python train.py --image_size=48 --horizontal_flip=true --num_classes=4 --widths=[128, 256, 512] --adamw_weight_decay_other_params=0.01
Rows from block 2 of a small image classifier, named by matrix and row number. Each number is 128 + 24 x the weight over its row's rms, rounded and kept within 0 to 255. All counts start at 0. Numbers have three digits each.
After each channel's rows are labels from the 100 images, of 14848, where the channel reaches its highest value: "top examples" is what is common among them. Only what is clearly more common there than usual is listed. The data: retinal OCT scans (Kermany 2017). In brackets: how many of the 100, against the usual share in percent.
# r30: branch 2 reduce pointwise conv (model.blocks.2.r3.0.weight, 32x128x1x1), inputs 43-85

r30.4:124136113139103142160155138106144146127140142126121125132077076108159107135116149164122106087138135132131144141128143120110110129
top examples: finding: drusen (42 vs 7.4)

r30.23:104122131118158117125118097058116141093102140118125107130122078126129118127145138176145118117169107116135151122126125125139128128
top examples: finding: diabetic macular edema (38 vs 11.7)

r30.16:113120102114157125140169101153100126134109138161116143074129116124096065127173166110149151108078144075114095123130125145096135147
top examples: finding: drusen (37 vs 7.4)

r30.26:123096124209115184116115135104107092132130119122099161126129155132122139115143133169113133183149138164133170097157140162141120124
top examples: finding: diabetic macular edema (28 vs 11.7)

r30.27:129132162185113104094125124137135104172082146133110094121126087104131082162106155094116159133106146121096113142128139146143108187
top examples: finding: choroidal neovascularization (83 vs 29.3)

r30.0:139101133135176128143115099132142155125128164137088112142141129141177083161172155097114115104167094090160106119122101138100115101
top examples: finding: drusen (60 vs 7.4)

r30.5:123160106123157146152153166099107141107133113173138130138162121148135102161091110095136152129096118155157107142154148183100151130
top examples: finding: diabetic macular edema (54 vs 11.7)

r30.15:110112126147139099105163118092158101173170061110157141116145122138131174086119153112110115129121154181101129094137149124123110137
top examples: finding: diabetic macular edema (55 vs 11.7)

r30.31:160102164124140145125136088147131100146117102171180158120145087140141096165109150104144137112118124133091104135129119121134119096
top examples: finding: diabetic macular edema (38 vs 11.7)

r30.11:144097088100123136093091099125150099115121133119121106124160106178141082102138124161109140107092109125150144123155125122113146146
top examples: finding: diabetic macular edema (51 vs 11.7)

r30.9:115134179150086151164092139094126158104150131120178124132116164151140128133134128127135123152094118170143108147113122127115114131
top examples: finding: diabetic macular edema (42 vs 11.7)

r30.12:096135122127116102131147114129168098102083152160149134118104125114120179160096123159109123153106159097123119139107138128122135143
top examples: finding: choroidal neovascularization (64 vs 29.3); finding: diabetic macular edema (34 vs 11.7)

r30.14:104151122146153177137100144156108131122129170110145137125084103152095114139163123188124113101179113144079131132140100149112146114
top examples: finding: diabetic macular edema (45 vs 11.7)

r30.8:124094106114096162172081139106144161093134111115123125111149165145157133119180132088139113146130109108152096126116155127145086143
top examples: finding: drusen (37 vs 7.4)

r30.25:130117134135112094140145107090112145129164143150082085132143124094135127163168119134155126151161188110098107123174115107112119131
top examples: finding: diabetic macular edema (32 vs 11.7)

r30.17:131134135133178141110134091163098090161099165134144163165083107136127105139129131120116169146185099119105167137147144149156147129
top examples: finding: diabetic macular edema (58 vs 11.7)

r30.10:115090074160123155138117119129135143135106143105126127138152201132161149126122117093116124110156151144133126102155104130134072088
top examples: finding: diabetic macular edema (55 vs 11.7)

r30.1:128089078204124128119142141130146177138140129080117151110104172129171130099125127124154128117120113116121113096132115169129130119
top examples: finding: diabetic macular edema (47 vs 11.7)

r30.19:126137123129121089119162124111103167097154163144136106131131137129144143065134134094085085124135137127121129137136142133138159122
top examples: finding: drusen (30 vs 7.4)

r30.21:128123126112185166107115129135105177076140111144104083109144121125090124112127097093165141156164132119104119179129145092097131124
top examples: finding: choroidal neovascularization (64 vs 29.3)

r30.7:123118092161125129145154115115142114144170138104125112143129147116144112130130098130137120107168095114154170104142104188123179125
top examples: finding: diabetic macular edema (29 vs 11.7)