python train.py --image_size=48 --label_smoothing=0.2 --beta1=0.95 --max_precond_dim=1536 --warmup_steps=160 --weight_decay=0.08
Rows from block 5, named by matrix and row number. Each number is 200 + 40 x the weight over its row's rms, rounded and kept within 0 to 999. All counts start at 0. After the name is the row's rms in percent of the matrix's.
# b520: branch 3 second 3x3 conv (model.blocks.5.b5.2.0.weight, 64x64x3x3), inputs 0-10, a 3x3 kernel for each
b520.0,098,258,214,226,199,194,140,159,145,188,208,239,198,261,193,166,212,259,257,219,118,231,217,188,175,172,101,214,243,162,195,164,207,195,207,238,149,165,238,210,200,295,236,307,198,150,166,218,184,165,228,210,153,253,182,166,265,200,224,225,194,276,195,180,78,180,222,250,181,171,211,188,159,176,259,182,237,189,141,182,189,207,225,264,238,235,204,185,159,179,165,166,133,142,226,218,220,215,272,175
b520.1,087,225,162,150,225,183,223,147,152,240,259,219,162,172,252,256,202,215,237,233,250,193,153,219,195,104,195,186,206,193,189,193,195,226,233,207,210,283,274,265,184,188,155,132,134,195,231,189,203,195,159,218,181,200,191,241,218,258,241,178,185,249,181,242,191,149,142,242,161,213,275,222,199,168,110,182,207,218,202,204,271,267,165,211,236,129,149,163,190,166,246,153,126,223,224,165,209,157,152,230
b520.2,097,185,169,254,270,199,188,357,152,137,222,161,148,164,240,210,157,230,251,209,165,170,257,206,206,240,195,227,192,222,262,202,169,219,209,132,290,260,211,243,273,203,215,273,205,180,117,175,254,211,228,185,193,185,225,150,211,195,195,313,203,127,217,157,173,153,201,180,151,207,242,153,175,179,202,160,242,136,205,302,167,234,208,193,164,111,216,180,223,188,196,192,278,263,178,206,219,218,187,207
b520.3,101,189,223,156,184,181,260,137,161,243,176,242,213,189,196,154,214,172,123,228,143,180,228,236,241,167,206,222,156,200,206,130,195,198,189,219,172,294,160,158,279,252,279,217,236,274,201,251,224,213,182,178,216,184,199,188,198,185,213,176,165,221,108,189,180,230,188,281,246,173,209,203,228,195,172,215,144,220,271,181,146,174,217,209,210,183,186,229,188,213,262,161,170,119,204,222,217,170,193,243
b520.4,092,210,130,159,280,84,172,190,149,143,188,174,215,225,200,193,239,245,217,269,220,195,231,171,192,246,201,199,187,199,192,192,178,213,237,161,233,222,211,190,299,171,199,270,163,158,218,201,171,200,165,190,265,222,194,191,158,246,226,178,157,153,210,148,148,230,190,172,200,190,185,98,283,169,164,205,201,224,246,167,205,197,234,247,193,205,122,189,203,216,205,242,218,117,187,225,155,194,146,271
b520.5,106,191,247,225,215,183,193,175,172,177,247,153,231,187,181,178,197,210,188,229,235,213,152,212,277,228,123,185,170,218,230,191,242,188,218,160,193,182,181,125,215,157,243,228,203,213,200,241,190,239,229,144,247,152,152,186,199,143,243,218,119,201,247,152,220,187,211,157,215,231,250,226,152,172,202,260,178,133,209,211,229,237,246,99,132,257,185,172,236,144,141,192,176,203,253,161,166,191,244,268
b520.6,101,284,201,207,228,174,126,210,306,197,156,102,242,238,231,141,226,189,242,203,222,243,229,151,209,132,150,195,172,160,214,208,210,205,256,267,167,228,220,226,286,215,243,155,249,194,204,154,159,287,197,219,189,186,179,245,185,188,194,220,212,154,207,227,183,206,197,188,209,195,223,229,257,243,139,145,189,256,240,113,242,201,209,157,169,211,209,251,137,171,246,236,263,203,183,256,176,199,153,127
b520.7,089,195,180,292,201,175,186,211,183,194,284,190,194,251,208,221,200,207,166,242,292,261,113,279,251,205,255,116,217,270,193,230,213,183,211,162,176,162,141,238,226,224,181,260,140,184,226,153,135,180,160,273,252,200,268,174,202,199,182,226,181,272,176,156,144,220,241,190,250,203,185,206,155,234,196,204,237,206,160,228,168,190,220,245,213,218,231,209,217,198,169,203,215,221,177,254,258,182,253,275
b520.8,089,188,187,207,148,206,170,175,172,227,232,148,197,179,162,248,176,197,142,142,273,229,229,232,212,196,184,166,222,234,177,227,191,215,210,142,184,227,155,189,212,150,123,199,144,131,189,201,226,184,180,147,138,135,226,218,168,154,187,185,139,168,127,153,163,179,189,182,186,226,158,153,208,226,157,218,192,128,230,220,201,169,236,240,239,234,223,257,207,218,252,183,210,157,179,191,235,223,182,247
b520.9,097,240,217,181,171,137,174,199,184,319,162,272,234,169,165,223,176,252,199,141,230,184,176,169,166,237,242,222,163,161,185,181,273,203,215,222,125,305,240,132,237,232,188,90,101,179,132,160,214,120,212,177,156,213,172,219,147,200,201,189,178,195,213,150,247,193,192,223,228,161,201,236,155,247,188,134,228,247,186,165,256,257,167,115,238,149,202,229,246,180,159,270,167,156,277,293,252,177,150,222
b520.10,095,195,183,231,218,203,167,258,198,61,220,141,254,244,210,231,159,135,230,206,181,212,230,198,132,269,226,169,234,177,203,251,173,172,237,149,172,236,213,263,261,182,221,202,109,162,193,192,259,149,201,301,139,187,210,142,241,240,169,199,200,178,157,146,232,199,184,249,170,150,189,102,230,217,221,225,227,184,145,175,160,237,153,277,217,207,254,193,193,207,225,186,227,243,195,190,249,187,114,131
b520.11,096,193,136,171,207,151,182,231,201,174,156,201,182,225,225,219,242,228,162,248,193,147,144,240,240,164,183,246,160,183,309,236,176,236,164,207,211,202,204,115,250,148,172,158,201,167,152,125,239,158,109,270,252,209,106,171,263,206,216,213,222,175,229,142,157,140,197,242,274,216,195,184,192,219,191,198,178,190,186,105,180,186,212,182,185,154,191,210,259,165,169,197,135,143,195,228,199,235,245,285
b520.12,097,165,207,219,169,164,191,187,178,213,261,130,302,211,176,185,240,170,184,227,124,227,197,184,244,135,193,222,203,206,202,211,241,190,185,221,181,170,171,142,228,204,263,193,214,316,233,287,165,280,170,155,275,157,178,237,270,218,270,219,162,182,236,235,110,228,265,260,205,233,208,249,219,179,143,140,148,180,249,119,233,284,209,190,170,198,225,166,222,244,212,203,208,156,207,200,205,227,165,192
b520.13,105,206,169,180,222,149,123,257,165,124,191,169,234,289,223,169,267,155,176,157,212,198,138,195,236,163,233,189,249,265,196,213,202,231,216,166,171,182,216,227,161,219,192,153,243,173,201,185,201,166,161,150,199,202,229,218,164,291,198,131,244,192,298,193,296,179,194,245,206,109,214,192,145,160,197,222,127,173,196,200,251,197,235,234,217,217,213,173,215,218,174,137,187,234,174,173,229,204,118,171
b520.14,103,230,206,147,218,180,130,286,179,138,254,266,204,197,295,204,236,266,257,147,222,185,198,264,189,155,164,126,220,162,196,146,208,207,175,213,178,211,221,197,196,156,184,210,140,209,150,168,194,233,161,261,174,208,226,262,199,174,187,160,225,193,238,172,182,193,206,205,185,202,198,184,229,211,174,185,186,249,205,223,273,186,254,220,173,184,192,173,161,157,223,259,291,179,212,188,133,266,235,235
b520.15,107,175,162,283,124,142,258,135,181,248,184,175,241,245,201,161,245,177,207,195,123,193,212,145,183,176,119,192,175,172,186,217,165,178,239,178,217,167,142,225,252,149,210,218,120,182,181,167,268,211,234,220,182,211,181,136,227,235,213,180,193,185,127,165,134,236,203,199,227,223,153,196,233,125,204,186,166,213,156,262,252,292,224,152,238,221,175,213,199,197,173,207,176,150,200,210,168,167,197,201
b520.16,107,159,202,206,170,218,220,157,236,183,218,199,203,167,199,178,211,157,172,182,204,187,145,135,237,269,244,184,173,203,195,231,200,199,224,171,229,202,196,188,244,209,273,120,216,234,197,179,262,238,224,192,218,205,206,177,246,260,159,224,208,193,224,165,173,199,237,173,229,219,211,248,265,203,167,236,194,193,172,133,248,137,221,178,157,167,229,229,175,245,270,204,197,85,185,166,162,193,146,171
b520.17,098,190,288,199,183,191,205,243,209,288,268,145,194,208,205,220,230,163,255,219,194,167,107,153,198,182,222,240,193,227,246,219,220,199,212,179,215,229,266,171,260,259,148,142,206,200,213,232,148,199,260,135,178,158,165,256,175,184,179,224,269,205,221,254,229,173,162,157,146,177,243,220,198,205,216,159,236,229,233,225,254,265,176,202,175,177,251,217,178,159,177,259,273,281,195,216,224,167,194,141
b520.18,097,231,213,201,253,254,166,185,259,166,243,221,139,170,159,203,206,217,279,183,215,209,176,194,171,227,183,142,159,223,206,188,213,161,177,220,163,183,181,211,215,274,154,219,189,139,235,177,166,265,232,163,206,192,166,244,256,165,220,207,187,206,232,225,221,173,187,206,161,204,159,228,252,210,197,147,128,206,236,157,176,217,224,161,106,157,146,169,91,263,264,277,221,189,172,170,194,106,230,238
b520.19,089,205,236,288,244,185,264,147,212,304,254,232,207,161,294,265,132,175,258,102,182,238,223,226,255,208,225,263,221,135,249,200,181,253,222,258,132,154,128,202,236,154,231,174,114,268,261,225,287,304,234,147,205,232,165,266,266,193,195,230,196,170,161,216,252,194,198,149,210,259,123,181,197,106,160,166,163,145,228,242,179,217,165,189,335,166,201,253,254,190,179,171,144,194,236,133,246,271,138,208
b520.20,100,172,207,259,169,190,195,211,175,224,189,279,183,204,206,178,237,210,186,186,228,177,196,177,150,123,195,188,161,164,213,191,190,182,168,157,239,146,146,191,150,178,103,215,250,165,230,151,186,173,157,251,173,165,210,216,175,230,220,220,193,174,258,145,128,185,197,188,200,201,215,206,272,201,177,200,230,229,210,183,256,153,211,206,186,233,197,100,282,213,198,208,202,220,223,184,268,153,192,244
b520.21,104,216,189,212,244,192,141,195,229,166,207,219,114,200,220,190,199,159,255,179,219,228,249,201,201,209,232,191,216,232,207,143,198,213,158,246,197,236,223,142,205,270,217,176,188,189,171,246,184,200,212,194,227,196,178,251,221,210,228,186,176,220,206,193,200,165,177,183,242,176,118,251,225,224,156,149,125,173,203,184,122,189,175,250,243,224,240,227,218,229,120,200,72,196,168,138,182,157,204,221
b520.22,097,261,260,224,176,194,197,93,234,163,194,320,221,246,243,218,193,195,144,173,181,154,248,256,203,185,170,285,250,182,210,199,190,220,182,203,215,249,197,187,220,154,148,224,149,174,231,201,190,178,205,189,161,194,239,161,124,234,174,170,226,124,204,226,208,189,209,149,242,216,183,258,167,177,235,175,185,195,200,203,191,230,191,166,221,154,225,199,194,186,271,199,165,167,163,199,190,171,240,247
b520.23,112,301,282,254,258,249,252,215,197,176,225,177,243,244,222,170,199,192,194,225,220,172,219,211,124,230,286,179,163,167,193,167,125,191,145,188,215,178,165,154,187,226,239,250,179,296,216,160,196,256,211,158,233,222,183,210,171,199,231,190,205,182,186,169,218,239,278,250,219,207,239,281,285,306,215,177,239,198,145,214,178,226,230,279,369,175,177,186,188,192,114,162,203,188,259,179,198,305,180,216
b520.24,102,161,252,238,202,185,177,255,149,174,152,218,308,222,155,209,169,234,152,211,202,189,205,184,240,247,189,262,140,198,166,280,173,206,257,187,238,160,149,201,230,140,230,246,163,134,112,191,183,251,190,162,209,240,139,227,254,191,204,197,165,146,206,148,123,192,222,210,250,160,213,203,227,172,204,273,241,168,178,211,262,154,224,173,217,236,117,192,216,179,197,172,175,175,239,219,219,221,197,217
b520.25,096,184,196,196,136,246,179,180,257,136,173,176,209,216,226,205,187,209,190,198,159,175,213,210,232,202,284,187,197,233,219,286,194,217,272,128,283,209,149,127,123,171,182,94,230,227,204,129,216,259,294,217,205,161,199,144,211,235,250,171,181,249,198,112,154,236,166,154,234,261,187,215,258,174,149,215,178,181,194,237,152,184,212,177,162,328,183,151,238,222,268,194,217,158,222,175,160,205,169,190
b520.26,105,201,220,164,226,189,197,256,192,133,141,186,226,193,214,207,290,199,201,223,209,216,179,214,198,223,187,176,206,228,182,192,201,231,187,219,220,211,137,200,179,171,82,251,253,175,183,184,261,235,152,209,216,201,182,186,233,192,207,286,164,197,148,215,199,170,115,183,258,127,230,214,187,177,168,231,190,167,229,169,243,209,225,191,134,206,174,156,227,185,219,202,186,115,209,215,222,191,180,172
b520.27,099,194,178,181,220,167,184,165,125,223,252,198,166,166,195,141,237,250,194,203,157,183,194,277,198,94,232,167,193,148,186,186,170,223,188,239,234,180,144,194,154,219,300,265,202,264,137,214,204,159,142,159,151,218,258,216,279,224,180,206,186,213,202,194,225,221,156,260,246,221,182,217,176,164,208,213,168,152,210,220,145,155,191,194,239,219,202,232,212,151,177,145,216,189,198,274,213,169,146,92
b520.28,095,231,213,192,155,242,230,233,199,198,217,237,234,263,253,164,190,213,217,224,191,238,175,147,149,184,150,182,200,196,228,229,154,235,237,117,184,133,166,197,149,240,210,224,266,224,158,147,149,204,247,141,106,175,160,230,222,173,213,255,202,113,230,167,191,223,150,279,184,207,248,141,215,212,295,199,206,188,162,214,196,124,237,246,292,303,265,240,223,300,224,193,239,157,172,168,234,248,266,294
b520.29,103,140,215,188,219,278,182,249,211,188,193,173,190,252,140,258,196,183,208,264,214,146,271,164,184,212,270,262,211,235,184,220,221,206,221,232,257,200,204,194,277,206,190,183,276,182,175,253,172,253,152,182,208,196,209,172,195,233,165,226,198,212,236,205,177,289,219,136,209,223,172,161,180,216,114,203,237,112,199,221,156,274,215,215,213,117,228,210,133,169,234,239,171,247,199,188,140,232,110,172
b520.30,089,161,179,219,200,205,237,223,226,159,123,274,199,205,222,148,204,168,191,165,200,170,151,251,221,130,181,164,225,202,148,250,221,180,244,250,182,212,198,231,187,219,219,255,164,203,184,156,206,168,201,284,198,179,190,139,174,174,217,205,202,156,197,184,234,204,190,239,248,149,142,215,184,180,201,224,240,289,208,144,193,184,237,239,114,204,210,235,198,144,220,222,152,239,208,267,189,152,174,180
b520.31,100,167,232,197,194,220,175,147,188,131,185,204,282,234,168,194,225,215,147,220,156,141,161,171,202,155,231,163,178,199,139,163,191,207,191,217,150,191,182,232,118,128,185,213,150,133,190,185,224,194,188,119,198,210,170,169,149,203,166,129,182,257,108,195,212,176,202,166,229,233,166,237,285,202,165,250,221,224,184,202,267,148,274,235,251,153,208,355,147,184,202,184,153,124,227,145,146,179,192,236
b520.32,108,169,158,140,179,182,141,168,254,212,238,197,160,237,242,224,227,172,146,208,212,129,123,217,205,174,188,217,177,210,209,165,189,244,209,175,213,178,209,223,186,182,191,106,168,201,198,217,196,211,197,179,227,169,195,216,219,202,194,244,147,227,227,148,254,219,217,231,224,245,183,210,164,179,166,172,156,196,196,145,215,219,173,125,135,144,158,138,265,271,213,196,177,190,219,236,168,236,185,169
b520.33,112,236,204,168,243,167,178,222,186,277,143,209,168,160,180,147,219,240,207,220,157,169,257,233,207,212,152,142,164,173,247,178,175,217,211,146,218,204,207,220,190,195,266,194,231,245,211,248,141,267,190,187,226,204,175,254,191,196,193,188,208,164,302,275,268,254,172,181,177,178,172,267,144,181,201,165,199,108,181,275,164,219,189,235,312,240,183,203,207,229,205,223,185,314,196,203,267,124,155,234
b520.34,098,193,227,216,178,179,185,175,154,46,219,178,193,207,175,211,186,243,248,213,203,205,198,196,146,252,184,181,244,175,191,160,222,195,162,225,149,211,130,177,167,155,213,278,219,167,147,202,207,188,183,208,244,199,177,213,168,190,238,153,240,260,224,186,167,185,252,172,217,275,175,167,260,147,169,203,147,182,168,274,142,210,198,225,171,176,283,204,137,186,245,222,201,132,135,196,176,194,175,138
b520.35,102,94,260,212,234,288,145,218,276,258,165,220,183,169,103,185,220,162,159,107,189,242,170,164,237,229,237,247,153,201,199,153,254,224,172,203,201,165,138,257,248,277,241,188,208,288,173,209,194,226,169,221,249,224,190,271,207,202,232,246,183,174,255,298,235,215,198,271,194,168,220,223,193,196,182,199,196,247,252,194,277,256,225,186,287,266,237,184,219,200,181,207,219,182,190,235,257,137,162,201
b520.36,101,271,132,248,212,189,194,208,168,259,186,174,123,223,197,160,206,206,160,168,215,232,202,182,163,213,179,181,211,201,195,198,208,176,171,213,182,151,171,169,169,186,174,223,237,288,194,114,206,158,177,181,205,167,182,204,175,281,257,207,268,230,150,225,201,159,152,172,217,165,258,220,220,223,195,230,216,187,248,190,213,236,152,176,115,287,216,202,234,192,216,290,210,196,233,219,167,186,208,245
b520.37,105,195,217,111,141,219,168,169,255,192,174,168,195,221,152,189,244,194,150,158,237,243,198,200,196,201,215,139,142,216,157,240,201,213,160,242,240,165,249,230,234,183,162,148,220,250,177,198,130,188,228,231,277,223,219,197,190,233,272,205,247,234,118,256,267,215,241,240,196,215,191,270,270,235,256,135,198,193,251,186,160,227,249,226,129,153,172,214,149,186,217,234,193,210,188,188,217,210,214,146
b520.38,117,246,162,217,257,192,245,156,287,204,267,218,182,237,224,236,268,226,163,173,145,143,178,253,184,201,268,292,198,211,192,207,174,202,193,237,223,183,198,233,167,247,214,173,170,207,290,169,224,205,216,249,162,240,191,265,161,207,198,235,177,175,177,247,226,217,265,211,214,192,250,248,167,172,236,191,193,248,221,137,254,276,213,191,196,194,210,173,126,174,189,196,199,277,207,184,257,179,167,238
b520.39,105,262,153,139,180,202,177,108,230,264,176,243,145,198,286,153,146,198,119,239,136,213,197,174,224,247,214,213,135,165,211,168,173,219,150,165,205,220,178,184,185,158,220,159,279,216,201,220,235,177,221,257,280,180,239,167,228,200,180,227,243,214,178,256,164,243,180,147,218,184,163,195,254,230,211,174,162,210,178,90,211,142,150,228,243,215,270,268,227,201,257,187,192,199,219,155,203,255,173,133
b520.40,094,220,248,206,207,219,191,211,148,191,156,234,191,212,263,204,189,221,244,190,222,257,134,224,218,183,168,176,189,130,191,205,121,200,193,166,160,191,272,208,195,256,282,225,188,289,219,228,177,190,161,236,111,196,204,268,207,207,146,191,244,149,197,222,219,263,207,219,236,237,243,192,148,132,162,269,193,161,201,152,178,211,167,133,202,241,181,195,204,155,222,255,203,287,181,169,165,232,315,194
b520.41,088,217,144,192,164,262,200,164,203,197,240,234,159,244,263,249,214,217,169,213,175,186,218,183,160,217,131,196,175,181,197,215,166,224,154,245,218,257,198,222,292,130,144,157,237,190,204,167,218,152,229,181,195,232,167,221,208,187,89,154,192,158,163,214,213,226,188,117,192,231,132,255,235,223,185,222,180,203,211,249,239,245,241,214,145,180,192,118,142,195,124,261,218,176,208,200,194,210,242,182
b520.42,107,159,181,124,252,199,212,194,236,142,178,254,276,215,233,119,220,194,177,194,188,224,167,201,236,229,258,197,204,227,217,194,230,232,217,268,168,147,214,209,168,168,209,205,197,156,198,199,247,228,228,242,262,243,139,191,186,253,221,150,187,228,215,196,214,194,206,215,188,233,147,176,213,219,198,188,238,167,206,213,208,195,212,171,194,179,238,233,212,236,176,265,216,238,240,206,219,196,221,225
b520.43,105,242,212,171,188,225,252,269,264,265,197,201,265,221,188,272,226,195,186,215,225,180,201,174,231,262,217,183,209,162,194,233,198,188,211,184,228,208,227,180,139,176,218,281,229,177,145,190,203,175,195,174,217,256,146,203,242,157,221,223,236,232,232,213,191,122,241,199,194,189,235,170,180,215,255,198,243,270,224,131,196,81,237,206,177,138,209,190,272,199,119,174,190,272,149,231,221,238,234,241
b520.44,102,180,192,176,211,235,218,238,198,169,201,218,234,180,188,253,201,186,185,192,162,236,288,154,172,266,201,162,222,221,168,163,278,227,186,180,170,98,228,223,200,185,126,285,135,98,192,200,229,217,215,223,246,194,210,206,232,213,225,192,276,204,124,211,168,210,154,199,317,223,179,237,227,196,182,195,225,206,209,196,238,189,211,134,145,279,210,217,238,209,231,247,181,136,201,150,198,166,142,224
b520.45,101,197,165,168,140,152,123,171,219,178,188,192,198,240,202,206,197,202,175,256,126,157,215,164,151,226,165,179,153,198,200,224,170,239,171,186,225,198,216,173,182,237,174,280,197,230,136,221,216,223,165,162,207,180,247,191,170,223,213,226,292,215,187,209,198,262,220,162,193,242,138,222,246,137,186,185,202,145,155,152,189,134,237,149,161,203,211,280,166,178,178,252,182,196,184,171,170,108,133,254
b520.46,092,277,301,162,213,253,177,176,181,222,218,267,325,232,194,115,171,223,245,248,95,278,211,216,260,190,184,169,225,206,210,217,193,218,193,229,180,190,228,162,220,173,213,275,127,183,177,165,257,212,191,218,187,171,142,197,156,221,238,166,223,170,182,266,142,196,187,205,137,141,175,172,279,211,252,167,272,179,233,237,194,299,139,172,208,166,215,227,183,223,225,162,219,238,247,252,215,156,168,191
b520.47,102,161,168,258,209,182,282,169,235,272,275,251,187,230,261,266,198,162,210,141,167,195,151,234,239,118,273,263,177,236,208,200,235,205,199,203,193,280,176,181,177,249,207,167,231,240,190,259,188,241,186,147,194,228,209,261,199,137,263,202,160,242,140,181,248,292,225,239,157,204,240,141,125,213,254,215,204,191,255,214,255,211,171,142,227,143,186,209,191,202,123,122,197,238,138,164,299,212,175,231
b520.48,098,244,184,227,237,197,187,213,143,202,218,206,184,162,215,243,224,206,199,193,201,140,217,188,168,246,242,165,187,257,190,194,149,215,118,110,269,140,165,190,303,198,178,254,173,176,200,204,250,230,128,204,254,232,145,195,238,189,204,200,239,152,193,235,255,175,241,158,216,219,232,194,129,180,178,230,211,138,183,215,158,199,199,234,257,200,230,306,121,163,169,240,203,179,203,214,188,141,200,216
b520.49,099,157,180,159,203,210,223,283,149,233,257,210,202,275,248,194,303,221,167,181,176,230,167,198,242,213,216,173,221,168,226,238,197,195,229,110,283,197,226,197,232,245,207,130,216,126,223,214,213,250,261,207,128,199,196,228,172,275,210,235,230,130,211,184,262,261,170,216,225,204,220,184,222,176,171,202,179,183,147,248,176,231,141,184,150,183,198,236,228,209,233,285,229,169,160,164,169,135,134,253
b520.50,089,209,174,211,184,174,208,162,186,247,194,126,217,267,204,215,228,230,183,231,154,238,140,200,184,135,288,194,206,187,215,217,250,187,209,243,183,188,121,209,201,157,166,177,246,228,255,176,220,262,178,224,178,186,191,235,202,251,276,146,143,184,166,227,138,156,193,160,177,212,201,229,207,211,187,225,173,261,236,166,232,213,199,174,123,205,192,207,224,172,164,145,212,175,153,200,224,225,171,258
b520.51,091,266,253,257,334,254,138,318,166,130,199,151,263,221,235,264,193,219,254,161,196,235,197,153,243,273,207,225,203,238,214,205,212,237,216,211,250,245,270,196,216,218,142,282,144,125,179,230,279,221,272,210,146,206,213,141,279,231,166,223,153,154,282,176,204,235,208,253,208,168,214,175,216,242,207,186,244,198,148,210,186,234,269,201,195,270,189,177,215,220,139,213,253,153,258,248,188,291,196,162
b520.52,104,244,171,257,225,121,223,199,204,336,159,244,208,187,227,230,186,245,236,163,173,203,186,188,201,216,182,241,212,187,235,245,139,206,225,185,201,152,214,254,206,195,263,198,162,240,255,189,227,277,190,242,335,186,148,250,256,215,212,232,215,294,217,210,148,220,237,176,226,216,223,133,182,159,153,151,149,221,184,211,292,186,176,251,312,161,157,214,221,181,163,193,124,230,237,220,233,191,242,202
b520.53,094,202,214,207,258,121,211,173,193,297,143,214,197,169,196,215,232,202,149,244,172,195,159,152,181,155,200,215,238,186,173,236,182,206,191,186,236,211,191,169,155,154,163,149,254,200,235,189,231,219,106,237,151,155,227,199,236,212,118,218,174,244,218,201,138,219,142,148,243,208,257,247,203,142,190,198,167,241,180,144,265,248,235,154,121,223,253,286,127,239,273,108,185,205,181,232,192,198,184,207
b520.54,108,239,188,134,225,288,137,293,339,142,215,124,179,281,197,170,190,181,286,207,161,201,202,188,152,271,234,196,161,250,179,208,225,273,234,225,263,282,162,172,263,187,161,135,252,158,155,216,178,231,154,189,208,218,249,257,190,216,217,228,149,198,245,227,253,164,208,193,147,220,124,161,214,186,137,164,241,149,190,196,182,133,181,152,268,261,191,132,205,219,210,201,237,178,171,178,286,201,126,143
b520.55,111,181,236,215,225,205,138,163,163,158,247,162,188,207,164,179,255,215,162,154,231,205,191,223,169,185,188,203,197,194,238,105,240,219,144,244,169,189,194,225,178,214,181,121,171,240,203,198,154,210,188,123,196,144,193,235,212,266,162,171,243,202,161,178,208,225,209,181,194,253,172,186,181,162,171,221,180,145,193,228,175,100,198,229,244,235,221,205,197,188,173,134,189,183,187,119,294,229,181,233
b520.56,102,199,211,203,234,230,165,234,194,173,177,203,178,282,210,171,272,235,229,186,235,228,207,171,216,209,123,183,211,215,187,195,224,170,204,176,162,148,184,199,294,218,105,213,290,278,152,201,201,190,202,220,175,184,237,212,229,205,197,244,108,156,193,198,234,255,263,222,211,161,196,208,183,127,204,184,151,163,186,265,200,258,184,222,184,231,202,182,244,181,207,253,248,154,200,213,170,181,159,136
b520.57,106,199,206,156,242,194,179,172,176,196,212,257,215,232,246,133,219,231,269,223,216,189,168,205,186,187,165,211,212,173,169,206,184,201,163,179,211,208,189,128,187,197,222,146,252,198,314,155,130,286,134,165,172,147,199,222,197,164,246,255,242,219,267,161,203,208,162,175,219,201,269,201,161,184,235,206,222,228,177,219,257,310,139,118,210,205,197,160,242,219,56,221,260,317,144,245,219,176,189,168
b520.58,113,288,152,137,266,206,126,206,212,171,241,172,188,205,243,274,154,223,250,192,185,239,273,177,237,255,154,193,218,187,147,206,232,225,210,236,207,255,262,257,192,201,201,147,195,160,222,153,213,218,139,221,219,135,237,148,249,192,173,192,133,251,172,160,167,284,193,116,215,177,157,134,200,226,238,204,199,237,225,199,163,219,194,283,226,192,147,153,156,126,207,113,248,146,160,223,150,251,202,225
b520.59,102,216,134,237,243,212,151,218,250,143,181,173,200,175,172,170,238,213,199,205,203,192,193,168,114,153,188,211,203,167,194,153,202,180,220,256,109,211,191,132,204,266,262,179,211,156,164,181,208,204,214,163,205,206,177,122,200,200,236,211,237,176,235,110,252,127,161,217,224,181,205,265,272,199,188,224,251,230,239,223,193,190,121,153,182,212,176,206,187,151,153,247,285,278,170,148,227,205,214,185
b520.60,096,156,148,179,242,202,184,335,230,190,218,187,236,186,278,240,219,170,137,187,163,198,220,183,187,280,219,193,257,194,220,265,198,257,227,153,240,167,263,196,190,203,168,239,173,159,151,160,251,215,233,269,207,192,254,135,280,270,175,248,215,202,143,224,161,179,153,242,225,260,264,193,126,264,188,156,232,207,202,261,217,221,173,237,164,113,159,199,176,191,249,252,222,108,232,187,156,149,222,231
b520.61,095,203,134,166,179,177,175,264,220,102,229,169,161,244,203,226,161,227,222,212,218,195,190,211,233,282,293,223,213,214,166,209,156,244,234,170,248,235,189,240,197,146,129,222,227,153,218,166,194,163,155,236,224,168,178,161,204,254,199,187,183,259,183,245,160,267,219,137,166,199,219,162,253,213,77,172,257,212,214,245,218,337,214,202,258,215,162,188,234,198,118,210,206,175,229,122,94,198,124,147
b520.62,082,160,270,189,204,235,155,297,237,132,262,144,168,233,252,225,242,164,179,190,212,262,158,187,214,275,198,203,209,229,233,247,181,223,207,166,268,227,275,95,281,207,153,227,160,188,177,129,178,224,190,167,170,206,268,210,178,218,162,190,221,123,266,281,305,188,180,239,130,192,296,175,262,243,277,139,247,180,163,305,214,126,254,155,191,187,223,201,208,231,229,362,235,181,204,157,252,137,147,208
b520.63,101,221,152,224,222,188,294,226,211,235,183,214,143,213,144,189,193,177,205,171,252,140,258,216,188,267,208,197,194,176,214,201,190,175,182,210,248,193,119,178,236,196,218,153,263,232,163,238,185,201,168,216,134,184,243,166,168,125,159,193,223,189,182,168,175,166,109,170,226,165,189,152,172,260,166,145,223,180,182,206,248,143,151,231,227,278,244,174,192,249,247,225,129,267,243,213,169,242,215,171